A small image captioner, trained from scratch.
Data: trained on photos with spoken descriptions (Open Images, Localized Narratives), 50862 training examples, 7.2 epochs.
Rows from block 5 of the image encoder of a small image captioner, named by matrix and row number. Rows with one number belong to one channel. Each number is 128 + 32 x the weight over its row's rms, rounded and kept within 0 to 255. All counts start at 0. Numbers have three digits each. After the name is the row's rms in percent of the matrix's.
After each channel's rows are labels from the 100 images, of 14976, where the channel reaches its highest value: "top examples" is what is common among them. Only what is clearly more common there than usual is listed. The data: photos with spoken descriptions (Open Images, Localized Narratives).
# convs0: first 3x3 conv (encoder.blocks.5.convs.0.weight, 240x240x3x3, each kernel summed), inputs 120-239
# convs1: second 3x3 conv (encoder.blocks.5.convs.1.weight, 240x240x3x3, transposed, each kernel summed), outputs 120-239

convs0.76 103:141117141113128168133126125150077133106110125160129128200122121137099150078194051132126109128134129127125119131131174150097133127156255128213102138106044128194155125137107103202134121135134139159099111128059122115094145128120126077113116160114078128131146082203096166118109146084126130138202130123107121153110079118132126097115152106188129127106168128131127133
convs1.76 092:101153171134133136145144125119143118158170159126116109119123154186136110160113108087173121127141137157193114128087193146052081111099189132109108185114105150101087152104121142148140115103139167107115117118127135105144182142110234135129058131154112107078153165216111174168131141128109125158044133142104186116080098123163080196173101096140123173124136086112149065
top examples: text has "grass"

convs0.91 104:132108137135128098132125114096125126120111138122195129123114135141107133077139114123126127128161128128128128221125097087118106126117103129205105116134180128094119124102207110114144115166054128199127163128098128150148123124155128079083103188097063128109122103119103093123131125132126129074080101125146107134131234123104115158102109117135080103117101139133126131
convs1.91 096:108133138100081083168152166111093126080110097112120109160094121120100144117112255080144145158126157174130163147158119163117165119113140140063176103122114122098097124160120129118192054148137156167062182078090056144139145145108076114138176141132069150104132150132146084140113111103163126121184134144116125117119086048072140110113109180165118174101126145071180165
top examples: text has "grass"

convs0.108 111:071132130171128188129125136082104133018135136117152114118127125107104126116132070117126122128207128130125128146128102141121160156157117131094182146214125128115156128249121126114113178115132113134157138128108130120133124129123128179081126037073065128119068112128066123097088139135120128140132118127112139138134136142143124197158103130070203202108110160128129122
convs1.108 102:147142133090152111169080152094035121047148170166100167115143122123131129148136108120079114142114149122122105141134134093185144200155117135077157119090100084103168195142150111124083210129105105122104106129143123131095140129138139144118095124115129126124086174146102118064147164094120145034133128110207153142127123134114147164082106117154106167097112186129127169
top examples: text has "wearing"

convs0.98 093:145106125126128255135127133162156138154144075136070150141093131105083119120131128128128128127133128128124128131143131118102105129125150128122164116194128128011136128103252183139082088042085125157104135128076124124134133128101142105147079192087137127129109138115057136133141094031130128146185098128108089115127126088137126000066171127132169119102153174128137138
convs1.98 126:139131082147119144061083146155125140140067121177155148096089075123105126171111142154185121158131144120255205133133150106124133122039113167165139118168142089135112136109139095145135119127162141108133129122102105103128150106157127116097141146137127132166134173192111148161122086122122088128053120093152122127135115094158093153141080038176078108120169198125144163
top examples: text has "road"

convs0.230 115:048059114180128142131133119124131122162142171141158120152054129138122126127126208123128127128152129127125128104126116113085197102105084128255116116102182134130150133095111144146130073116162181162139174128125134088114126126137131076135129139145114128146080133146100141130042142109136127133137116131189125119140168114155126169182139125054161106136114122128128117
convs1.230 141:133099126187117090171094165097080160221108151188201126033135120163108159146136145142187093155144136146135122053112103137197151133126101117100136095106213132140125126194092119119126102122203133131145087116159135099107101206087164219114117103133097151140072133118106136129170143170147100126131145135119110108120071135150127146091144122111141136103120125142119130
top examples: text has "table"; text has "sitting"

convs0.188 088:079090134188127113128118148104193120079136099111083116145116130125126140101119044118128117133184128128127127164127122143114100153153144128186075131125078128131152128156176176099120084122087134126097146128104126109091128114082129135130112195164103125123092142124103092111106175120125125151056110130137147133136120101122140196145132153073127140150142167131126122
convs1.188 071:136101194065117185117139180110143141128096161102129109100067154141119170153165152127094130178152197127104132162181140180125103172176137097167103105076134069130143090167126112118113129122079134143140152181078129123170166090093097128110136100125113141136103082088113104125107162105126153139142116122088122127103065112142118155136081145158158145140127117112129105
top examples: text has "grass"

convs0.111 124:082152128154128185127131113123066126077103176140135128125100131052136114123122088115128134128149128136128128234128119133116127139148098128166151138121144128165163124031160108122090134235164131094163125128153127050131109128138128114134073129061056121137126115115167133134161195156126128196081124128098134183115142122116128159133116126129160030127120077128128140
convs1.111 119:139146050104114171181119136152088098206062144128103160067105149163116089173137192107123109134084139102118139117111111098156168153122107172107134117118165098103149193119142149110175120091161120140099129131100127125087173117115171170122131146111112112183105120121067168072132140128094103114155134094132124107135117061123157027152127093116149083143153113110122153
top examples: text has "wall"; text has "table"; text has "holding"

convs0.191 120:207094130063128129131125121057153130138142090128063112123139110119124140124086124118128115128215127128128128091127116153087069192163173128094078116133032128194140128100201130112206086119125095062128135128100132066176121133127128142108137122173095121109136095174063102146102127149123126165083148128106132116116118130107123119126128115228049133133154169115132127
convs1.191 105:067113183128118128175078131087142134170137123105142128125163122111135133172143169121144098214092148101095109124108159127146047224085138142126101122096100159100149129145152124172244093105140104109098101115146097103173112149111114112136177093111157164119134130105137183097083126096157075089108127166132115122108097122130127104146158110145117135119082113164187150
top examples: text has "grass"; text has "ground"

convs0.36 093:233104145138128215130130135122126135114120109129101136110198119109200095171131085129128133128104131127128128089125102143141138142170254128089154145196169127140135124136030114148057105152043129170096109128125129138149136120089128209150137067191043136115172115150145132114192114117108128144137111126104106116141123114156146119160118120082159102127077212131130111
convs1.36 113:028172136073115119133135133146136139121159139155127120170107114164076100100119122169166067127164157148180135158096130161125132109075071092137127141147128114106090126068134125102152111118119126118127086128156128141115090130136114116129151077147117071160085193088121141176082131103140118156089165140138116177183139094109107073116175128184149106090118089122198111
top examples: text has "standing"; text has "people"; text has "holding"; text has "sitting"

convs0.117 105:219161121132128081124130127124176127109131139112151133097149128099135123126119201133128131127148128123127128119123098087139102112239101128165146152148118129170118128147000186112095171115138120129149036128092127151185141117113129049132137087169102128085081154215064128151173120164110128151100130131161111112135181124172127126199156126201105094136099152129129127
convs1.117 120:039131164104157077099117086192121125112177130134096158135130167177071114161107097168189143151130115126160093104137185123054155133089178172087170150125106152115110157148123137114104103152082131132118074138156145118083138091130081143134141145052144149116154156166160138160149087097146131144133135116142112175080092094159147113108127132223100129118156193208125131
top examples: text has "standing"; text has "holding"; text has "wearing"; text has "two"

convs0.57 086:138176133097128089141127128146133153068132176128131121079113157139135129157157152069128144128151128123129134081134170161116126120162108130153084138124114126111154138127117093134184029077086129114123140128149131123095131133130130070165113139088123132095113134164193119065213091115118135084119104129133124097128195152116136109173130131198064057076138062132135131
convs1.57 056:168162055170049116105131089125108176085119099058103120129105103105097116145114130122116076164115080128140122107131137139095153081156126103073058107128136096152109144135132073134045082228152158111135112126143164141121131128101071106113117146138091094166127138171155145132142105095122161123115152122145128094079128133148105180221152096197159134099138244153073071
top examples: text has "holding"

convs0.233 097:154153135125128135132139118177169151127135167136148099202109115148139164088127139153137109129210128128125128084132137114136141143170085130172104091207149127140154128101130118126095093114093134067137120128126128224059137112126124096094104193070135128090212147177092135142117116115129129072081115126148131140109045137126123190124186128169129099134129137124131122
convs1.233 051:133078146136100127166177157128183086121207174096107128160093131105152155117104147120225131105136138127186104165079128114115138099118147170120130105201097156188122080143128078161089069096103103128131093132109120120143131123160128153150177131130139122136128130119172046120111072123147178106092121126088140113124114149108113108121114034134128119128124156106175147
top examples: text has "holding"

convs0.31 117:096150121159128146096126127120125120124124183150084128164120132175139134154090039130132122128087128128128126127130120140092132170098022128071075123146182128072133128129194156129135189160231122121122135128205126117080129129130125077146109111084126127139211126148209117119066171082131128143131091125103114173134153140136116148058162121127107181170198168128128122
convs1.31 112:148172124162137144142124140125112104133127122113081177112115149106082121109160083076097177127123140126167104134118118131128112159081061132139176137111107105164158155109045115086083154121195141146081122150077100081120116165114116138161173127140094142114174114112107126094083047133130119160129244110076118114122138102068116130111039097081122095125198142095100196
top examples: text has "trees"; text has "plants"; text has "grass"

convs0.48 083:215226126109128121109112117194137128116129099138122125077104124115138110063119162127128122128158128134129127111128087119120174093138023126096159146117174128101080128108129171106108113112166144185148078128072128125111126131144128101044120122073201127111161129075146114155228123137133136190224130144129176137133098134145133117159119122113160072128110131127134131
convs1.48 090:072220139129126128142151164145130195091112138121097137065135098161138127115198128109141164185116128106137136105145126111072152176142146191098137096136162091149097158175102179112143112169110149108148101161130133137136106087105148127165139127122109220077094124104153106109215136124121139066149135147151168109174118153124104142148154141100163125131141152129127121
top examples: text has "wall"; text has "woman"

convs0.142 102:163111128116128133133124131165130122155178157122062114125147117172083113125127078097128124129135128128128128169126156143126146131129136128085136129152152128150090127104126120128159255134147144187176145128088130141114148126105124126133153101192072138107059131107088090155137141147118128051157130127109092154129134125142117151084115130140130117108237119128126147
convs1.142 117:155100126124118150095125055126086177079136104067123128081116133105130113127123106102146155134130106122191076123139139150133117178083090126120120109119107120192091164144132255073151191147115139154120133128111120127151125099147124118082134236121158127134121173127177045122148140074142128106095101099124119144128152123140157126100149165223071148130122183125106151
top examples: text has "smiling"

convs0.80 107:237187128125127155126138117041122128141123136131065137098154123130157125144093133129128131128112128128129128069129111144136117119203062128156116124098137130109144128213084106123156248071063106141098075128176130131116115128115122157136177205117147130147157138153076134129255143127135131139141138133161118135148149154121128114192088131142122092144019088128128125
convs1.80 103:103157153131255115151096097147098146074141117164093114114135144158142139136117129139116194079123116147112203103155137090123159078069137141053102221103127095168139155085105074117101133117117114098124166131099105188153142103114105042086130113147154192099127114115146095074114132144123144188108103132170128161155147132118177073148163137157140157131114154176078121
top examples: text has "holding"; text has "man"; text has "woman"

convs0.126 130:145089128102128159136117117097120124147141122121080138083120130106140129100080146140128108128177128128128128160135127108126143131138152128158128128113127128021139130137255145159147126041172148065121111128089122114177123128117126102069131112154069128127085120135121172107094131184123127126099143132090116129128076096128132053122134114105106166135171085127123129
convs1.126 131:129098118098100165137104136142127145095097105145069218112115146122129095139075149109144152138054140140130113142131133103107093126116116132188104126176113131065157156128109124130239145132092113153135124121153110083137193085132170077064130110099060100115134129211115163123057196216106182092108105140117156175068101144104130152145123145149103208154128076114105133
top examples: text has "trees"; text has "people"; text has "road"; text has "buildings"

convs0.183 081:157130135126128072135132090059136121145166139133046154046159142122128112056152158117124127128144128127127128193128116109114079127154148126135123123158163127069094128141134144132124146098129145191101053128057117143164131136107135103128121201211101132117198123084151140143175136128135128089166136138115158077138145095134131078255102140086113170124070157120128133
convs1.183 074:075166142169083144096158126063113111115073128153166098167092113127065136096179108151101149116094103175143152131093106142175136090139140107115126103134102159139126131118104111192144111074126188121141137105097136142117105216123128161149082108104157082100155173114164099120145061139117107166128141111133157133107082163133173116141177188147163050155106190174117101
top examples: text has "trees"

convs0.138 103:071166134068128157133128133085036127149145141122142121140094137120114138068072161116128111128085128128128128151129143134122148096135136127127111101090137127105127127166137100120064129089211122155150158128229116111096121124113128109174121092150089128128141123106104128092058100128125128242097092123119100112127083128108136118060138124134137165174090157137128138
convs1.138 098:111155067127128158128165130160112172067110164122126152148104106148136150122105128122130130086121105189149087112109140145091145113118148148122178114117154115110163149126119093098130163108138131121097116127174195142154151103115076147077121144166196165137136111151094102106152130124088158205118134066133117111152171108150134092168089133170093115150124148127100120
top examples: text has "trees"

convs0.135 103:094132099133128071127127127126109128121138136132189105122170138143134128147134136102128117129136128131128128112128141140137145113117122128141068109085098128076158126240197138129153085115116131097150109128141124110057129129133131137073154140119078128116143126113173150113139140171117132114082158112112107159151035139106126045156183119055167143130123177128127128
convs1.135 129:158099110077103123124143215142090086167161141106121127128128142081057144182129095144093111107153179126097179160144092099165127109118123114092130166132138095098187090164195085101125152128121139135099133111129161127175161127119090116143120079139151134086153059166114170158149121136118077183113121125123185089154186149118123158126094161114111130127150081103123127
top examples: text has "wearing"; text has "man"

convs0.159 099:123148144097128112115121116056104128112094090141174116120129133128115132148161135126128130128151128129128128180124146149062082186156188127152038143066089128163152133255095065125166124079168143165103107128129144123112130110115123032087127125198139122119176127170085136145117112014129122073130189132129150108123146083117139255140123095129093189151171110127127145
convs1.159 076:123122179147085155110138119145190120147104099126161113125134147134129119111160101096103148116113142129094154172187108113140130095171132136151110143153129127160120129117115142137106087083141169137162127070155113136156198161122125146064163132131128176186130091155051117117129204146108125137113154113104124125099168128116185154210106126113138118171129086135102166
top examples: text has "grass"; text has "ground"

convs0.155 088:175111127086127132127108121111059134092100081131117081128140119127166136113110137142128176119094128130130128181138147128141111115211144128041087110158108128100088128141128124117199176119081144114149093128157127160146111129107128199170141126128165129124086138158153128145136113088113131142156090124197133089138098141121130066102129134243211124095200101126132125
convs1.155 070:105124070136178149132142089129127075128164112205094105117103087116158120100115143141125113136081088124227093118166112124046152120108165177137113133115103181196143119157139142163108120124101147044127117156107096194144151162143131069152156129129131166098121140158123118128153155127162123163147118153170085142096117101174109131164126130157149145135161108146130102
top examples: text has "white"

convs0.93 106:103094134082128130155128123137127109125137107159040138136113121128130119207103152133130165129068128130128128141131133147119150128188058128179183144131135128135118128189143113145177139154089128147122119128099128095125145126165136166060111154074163132140131102166041113136158135109128131126213107132122136114122152121129133061124122130086098215146069133129128123
convs1.93 170:241107113128132138113076103132097121128120168116156160095168129128148173149155186140099134109139096155124095130093124098109098112111152128123087126044098144097088153157138109096137071179095151245136107133130100143038119119107102146111124117138121112104103255138131125164176121142199161127173140122086130138163113106105130088123113137137113083106112178108109107
top examples: text has "wearing"; text has "woman"

convs0.65 077:122157126108128114147128107138111125097148091130161167140132104083094133142106036105124124129121139128121128195120109136144103125149133128074188130125174128203102128116107131109089133188123105094112123128087127099188116126109124145072131105066123128139119129198071149115099139146130125087134104124233139059152159117109136159074148141075040107118147082151127123
convs1.65 065:119156102178173178058095112101149123128142131128171136155089131152113166127147155097086122060122148087118141160155162136139110137124182183115126118119158110115143096145188141158157122131142140146113122087137138164123123079097143125125084108139105133101089108127128184128116184146193141102180146119068095133152136110137237096160103086128107198167123082162129119
top examples: text has "white"

convs0.200 112:129111132143128180135119142063166122159138124130156109068142115129119128125166132129121103128182125124126130216125124165147127114129184128098102129166113128122104131158255179113171144151041138085127117128022119120159130127135126114060122063126068128132094115182117172090114132112128128095121150134125144122125109109163133011176148135129118127168127126122128114
convs1.200 120:145066143139174152115113164120142140090084145156106118145116133128112125071138054091090142117110132084172103104144128107096100151088066109125137115161146131135119126106128100110231119102095127104143118080116113122121119109135164157102117090116137104107093137201163128112092150148143134150102137140102171218136077116088095088109142135102155100146127127122159159
top examples: text has "trees"; text has "sky"; text has "grass"; text has "buildings"

convs0.94 102:142242119074128065129119125142194123082128099128185157122114134124107133091147175136130113128146128128126128126130137114129103183125124128090130119180188128157130128183135137154170110091191140134145095128144128119096127130130121110161170097129056128120215127144098112146109255086128130121107122125138100102135078160121136159201108126156088157116138170136128124
convs1.94 080:083147135106072087142132125120127164122139185168098099144093114157167160144157053156173122150133180156115099156148140150135025077107139163189124087149075140140159146126131093098148108142056148088116126121071157151112134101109152141179172085111129137149094166066145158119176096113127101157109080107098155110145110108129126103166121134150143098148190149098165126
top examples: text has "holding"

convs0.144 112:092171128130128155128128095176166125118123100129117114125093131147107125000153097132126116127110128127128128158127140121129132103099139128170056116205180128195093128161123136141127099147042125176079116128162130147081129124111128113132112181157093128128183111164136114132213088121113125109119124129142146143124129125120131113236114117083107066135147174128128127
convs1.144 108:136125134107109129148123139118136111087146161142153136114125135123127169116122133113156144148141194150128181131171129173131144114111099091102125153180137132122158123166095162144090071166091173086125125144104150104086118167126185119127137124117151105099105177101110121135119112147147096163173131183106096121142082095116109120146120135142124157145104122092192112
top examples: text has "standing"

convs0.7 125:255189137124128115123140117118114116077165183127055118163123123124109119109117090132128132128138128128128128163124134102102137102184134128153139136108149129069142128185101120127075057042090125119134113128100135141172128129136128051106128142055135128125096137091081148136255113117123127128086107132106129092137118107111140117158132127096075144128158145129128126
convs1.7 172:001145124160173150190139170144136169099200121110148168119126151087050144169156119172102116122133150091112197120124085193148121119068127051142119147148122121148146154079124085173157076131125145141167163109083184105129132115111136060186062086119138177148153172151156086149100123118146123111207151136147117094183086152090163138167146126151098113170122155106138138
top examples: text has "holding"; text has "man"; text has "wearing"

convs0.171 103:190113148129126120131134107143148136249162155140122181117131145159121118050099074156134121132139128130112128083135137131163103115045127127214149134115144128149092124102139169130133119098155133115131108128115127222165127135153130140174125126147121128128108130113161126178098138103125124200106184128159129159149100143103130054097121136101076099137186255135130122
convs1.171 050:164152153146130141141141231104151175100149122078106123147125111085169165101128141142114159154114144142158144105131128093056127128068187129074212163128122158145157172128156115171131154133116082128118144125153093063197133128178077176097235109151128147118128134115102111091145149095112176128089050113109137093077051154128156128120059157108130113128100109153110114
top examples: text has "black"

convs0.35 101:116165128066128237133123127163129128185084099126212131164172145134126113107139082111128137129111128128126126108126129100104095120091115128108152173198085127123121128131030140129179088076116124162158123128163129139137139128102131146096115182159070131121162144075129150141182132163143133147123143143112135170130115176092143208255121115158026132085113158135132128
convs1.35 100:054171150215130117132119141113132149112136137175091138137125115167068103091126159241111128166127132153109169139122190145132111077116142165099107160170128123124132191108134144140109039137171165110169100140144141104130149151136108118126082084166136087129162128096116136123190126086129177109108124128101096128127186153138136095112122125135103035159157182134201107
top examples: text has "standing"; text has "wall"

convs0.157 100:175156125120128027128128131138150127215142124132110106153203128131130124073150067150128114130069128128128128123125145100115076089127102128094118147116131129137117137112147194127138140180161132081125122128178130117172131128115135116107136132121165128105066159201134122151090173033134127108159104137176132129143089106133134137109117128116085177129186088137128130
convs1.157 130:043127150127155108077157119121145141178141151097100102129153122103104119140144116135113151090097122106109144122134155126094131130163139115073141162099129144160172112155122158154119219149064081126082149118140111141221122141118115184112066130182114123137136121200192143089156122080106147143120172135087187116124096246112126108136106190168137117161181156128110124
top examples: text has "holding"; text has "man"; text has "wearing"; text has "two"

convs0.12 103:110096128131128058133128122114090128191128169135048131128147122122154105092149165176125142130160128128128129202133133125121116168129098127044110114229159128131121131135130186120094134087095122089127163128246119136068123135135126089054141080150111128150171143157129100096050156148130133104137146128122126147123188178123127142119143128130127100160182097133128117
convs1.12 063:204139117101169147106104144084147109208135095140145155147098094096166165093128095127086115100085132130160106250058121137081131142083110098132093120063147128093085104154138248103121241127125109189145173140132145123126108105103104145148096139155128117122116146142133103084068150122166109106136160157192133126123134160123144109207094088111110146143169176118139135
top examples: text has "black"; text has "white"

convs0.39 110:109133124120128142135130128111146128154118108129143105096115126144127059112112126127128125123255128128128128112125140103136131091106076128143114116144112128156126123092255121102155082086149111085130103128123128132158121122109127167164129087168121125128159105100108124130094150088123128104135109125136226126141105122177130109146158128106156118113090141137128124
convs1.39 138:155067122157127135145124088142112111145155109113172126121130101074073105148130112157139119152097108137133137172138120118087102060107124142179109109156063161117140130114109123117104122125124109120194126139107121122103143147134219174202086091120099117162143141147171116111109133177155124115128114133137093096161108122191143127117101098104123135214084107103140162
top examples: text has "grass"

convs0.88 114:192167142133128144112120121209140114159124084128116119144087139124133132133179142115128129133143128127129128172127144105124106106171130130154024127141058128128110127165092196118105132137114133145132123128002123128102122123162128152139108143192123128128135120097035130159148114088128129126169121126134109152133099126112122154120091125237132164116138163128128132
convs1.88 123:161126176133068146147112084170138155121104104138045120131139129126092144129108139127129133101132127132163150123159174164117086140064143148115091160101099129120133153161107220119134161125113162119147117099124140128137151141151125128122106134125119147114117172099096139193171109103161152186126123121037137152156136080112135141117101127209094088118155145101105126
top examples: text has "man"

convs0.124 075:169110133169128114123117088158092128166094091139255129158129093115070139130149114134128111137089128128133128120128115117123131121164169126139114088097141128143120126126171094115145085088088124121139140128132115130132136123176128150173095121085168120125094115103174162205122136136147126094097126100092141109098063098119122111078127127049143140109112202128128127
convs1.124 077:042160145103081138103188154145129159137146200132146077119132170094092111127124120127152113090124166108137143118166120099092130113196115104130128146112116094128090087139136081138098110173122132122206131134086149153162105115108130130154134108151138140086145120103134197162218120117114100140155134115152149061164041152142090128161126128169151081151143058176174052
top examples: text has "table"

convs0.0 101:234143128097129110132127115163128136010119081126130099099173123120139107000132180145126129126071128136130133147131091146140121134113185127131103138139170128171096127178116135171115093119187126141128188128125130148163123125128125131134097108135119125126146144136182143137123118107126127061162142128099147133116049119110132199132128128255132172130179172128131123
convs1.0 078:057125228166140082097160131136110125140099103099141140151116167139117138142150143055102154096136131088097185089193191141155144114112122220107124130164089107171136113086138158134118091138087118124166181151150148228105130113107162149142151143129196185096164160115071131127208120085141110120114166115091123122115156079060168127152039106090093119136098111140086123
top examples: text has "water"; text has "black"

convs0.145 114:204105135127128148127128127147126124019091106134084152108091124125113116129105180138125124130181128123128128114139151140142109117205242128031205104167101128101104130162214102124149138111151127137118152128154125116196125131110135051038136087147149128139105104199102151120093112114137128170112161129151155158118115101158131104126086134136086157124154129157128112
convs1.145 116:151141143139146115141197088126130143073132140116123183114121122118161130044119125132094119065157129082128093128117120113124097146105092134166138134149122135056152118142119128153171154178100117119122124120094129103094115094102153121104143068147117124106141126192181116056163158131178136080132118147124202180145072139095160073157118135153136140128126099143143114
top examples: text has "people"; text has "buildings"; text has "road"

convs0.23 082:137167136157128099134128110054147128091130103121068107034116151135122158036138165142131149128156128136134134078104121142112069122172148129079150141125145129090150132085214134140197070096101157051115189128141146146186129131117131145183175144103179128132187119191083122101158136081147122074096157110166099114124149151152139184166131126163104092147201113120131115
convs1.23 063:140136151127133082146157079098099130141142147059134049166065120077117110131143114136114121130113131105088130138130100149110072150147160150176109101170124160113115136105101073062166089187073045134150113111137073213150145138153138139185108128122197122128214113122155161147165152167094104107141128151111164084115136113164121163158144119143127120142128131078139120
top examples: text has "sky"; text has "trees"; text has "grass"; text has "buildings"

convs0.29 099:107156114168128108120141148119134124187128127110186125097148134153096115124127105083141130128046128134126128211128135115152099109120137127106125132120116128073124123193149207120132226144142130105121100128182128118127137137126126109016174117073173145125143133124043134102106135148120127154169092119120110169126092147114112101141061119136079160153147126128129143
convs1.29 093:193117137116165115157107126112106119133130156140121130126113073135092181108112199144111117118105160153136122128178089092104102140125125143126134143143177158116135128117125193195109153128103151107127129172143146044097119048137095079145111185158062122121103145119140087119131122125094134138087116124176124111109222133134213100124127110131130095119136228127150131
top examples: text has "wearing"; text has "woman"; text has "black"

convs0.46 121:109135122161129109120128133224091127247128128121167127096126136094158108000121121133128136126041127128125127152125096109145182099217111127119186124107114127163077127148118134128092250093149125207092126128123132121152138129105139119116136136117151128130094120088055079101177126176151125103134094129121150185127106133123117144114067131128105152125044187128128128
convs1.46 128:040195178094170193146123132099139116081150113114125136108119157119136099104140152142176087125112147132168090230122134091167157116123159076106172079112105133166149143163143166113129219144112128152074120137137131119136186122118142127132130092125105155084067134133126087112112092109118170080139115167135165129137166187135106133142193143069075103137142136172104108
top examples: text has "man"; text has "black"; text has "woman"

convs0.176 101:078154129125128109132127152092135137198108163107100129153116136102133149236121163151134130136148130126128128227134143125137155145105081128255169117253107128121145128046136142113113184089104144067138117128088126140129130142140128134087121117111145129142111104127055128129116160116110129188112164125128110168108134105129122159109147124094166108132105168128130125
convs1.176 080:182043110111159136163155145110092116081109133114134081117168148127128113127115072173136148121137171110166103162089102097101121118125142127089142133131142148108150114151182199049095104069190069167095103165094144114108136142150160243142138109146139141151095156167146031124089080102071107158088102135144132142110101105131128122097125109135135128162098123131133174
top examples: text has "black"

convs0.20 088:110173129112128158131135161007209135196199064129068141134140122116120133077177160130128138128114129128145128082129157108104191081099056128202158146196105129188130128180111163140049147099130104154111087128150133120131143151126124220072133169178152135136131119191153124171131146132134129142134110128161152069111101129165124220099110114108175144146153132129128121
convs1.20 087:142124139152137145134113133164145156108173151090132115100111080114156153150116151121123173147123146125113157131148150091118149073072176137107098115137153128158128173139131067141086085101107147092156091150127109094069086158129113178116150139120148159133123205048126129147161086106151126159164140146157159200121102097155116117115152061188118165108110179177155132
top examples: text has "standing"; text has "wall"; text has "wearing"

convs0.105 090:050106133110126148109133173182079116109134170123156131142128156123125118157124093113128139128119128128131128103124092108162143152094153128144132123148084126158099128018082109096122115154100105150124079128134129159192128127208127071045162158107153128131124149068109117127043118084133123057149161116151161140134088164118128058096107116110063185167126103131119128
convs1.105 101:107100116188140143166077117106137106139154037105136117116136192117085112148100114147092129224129160126168117130120133148081119073111129108192104134098112128136095135119147134154075127148128152123159182157090191129141167130131145082105141133124164118124105123121186160128083128121075120100128136142117107083124061114117130113068140165124184090140141107083117140
top examples: text has "people"; text has "sitting"; text has "wall"; text has "table"

convs0.58 114:095134137117128110128127117079145129146120191099104149138141127165141126191098143098128120129137128128128121144130130109096141106158127128117077126135138128132145128082105161129070136176144114121125085128255116113108128128161119152139161135173144125129168139101042115124034147105111132096134145125108111131124132136109128091128128132057161135145218088128125131
convs1.58 110:154164087228134129134136137081140179134126108144104142197132196141124144126101086168136084133131126116097140120120110143121160103130118096109083111135176142135103152135140161157107135130169097140112163102111139097185116160128129124142147147126106113127173138137190098078126145152195118111079161137120137144136100090149136054025100121126133081111092125084160189
top examples: text has "people"; text has "sitting"; text has "table"; text has "group"

convs0.166 086:133205128097128000126126120171137128151111175141106165116169099082146153098177165137123124126164127128126128147137120130131161102103120128150171128119093128112111125110065084108120097086136140142132167128089134161155127152162126122182106157081153115124133126151165145091117135157142129106160153136158113114149122145133121160155119126195181155130190087121130113
convs1.166 079:078101139167141090114151104075188102117174116126143133113157097171106156086134098000112101090134174161082160111099135101175154104140113175133147133135123101127151126224159122169132132109120123125139058142181114223110137138144114125162173121137189176101159138101113142182138116099199203174083157093102129102162118147070048127126110117120164140098108132170157132
top examples: text has "sky"; text has "trees"; text has "grass"

convs0.189 113:224209128139128132128128157117108126095120121127093115078125128117126163093081125097128124130222128132128128101146116128100200124170074128147117112189046129050115124215127133095115019094094108135124077128138138152159123127178135133106104142233062128132109137055123111115165129111126130087099139139133137020133091137078134126173112139156117129093110130120130128
convs1.189 114:041154088122158149131114141128103139125106117158194093134118125114101145147149099130106137083107141124100231130154071154140170094153109094101145131117169124165069193158128127147147045102090130110121119136128151158156108129115168064123117123094087169091097201128123096159165196100123128108181135135132143154240141131130121141157161165229106132138052179151142128
top examples: text has "standing"; text has "holding"; text has "wall"; text has "two"

convs0.47 108:107105128123128127124170173069132112103135137126136151139102117142122155041080162130128140123084128131128128207126125137141129144162116129147191143135130128079065129086192114133098119169146121116079141128120128105051133133152129113096171042142106132140164141118144133127085124090136126108072090128152116131102149122070111040126081126080164141134162086126120126
convs1.47 101:138170082142126125139060085150109178187105141233122185120078130080088133111158150129094118154247140105182144027146128115129141161111026132084152117119116111072095149119147129150154106142114190152075143102147109161127115147104172114140093159110172121119126110124116120149080126183181121092093081145118145157132096065079129189200116116119134099102122075143116125
top examples: text has "road"; text has "buildings"

convs0.83 139:184106127113128129132133132091147128047110114128169141123138125126099139060126098108128124122240128128130128069129129102111150088192158128107058130124089128098108128193255115140172188144099127138121159128119126138191123127140130041138112097198159127122208115201060143150101134141129128140119129124132148149127125126123123112175132134255058148078134104133129126
convs1.83 096:042114105121167085119110119123211151139154144144159151153122115121157137113097093108118137151129138147078130104161119131154126154123152111099130128152138132122096122184094114108143124137123128121117149145119139144185131112134141143125157115171126094148141105168118142157207160141195149121133074115122168228136097084125151158110148132208118130125162115135114188
top examples: text has "grass"; text has "wearing"; text has "ground"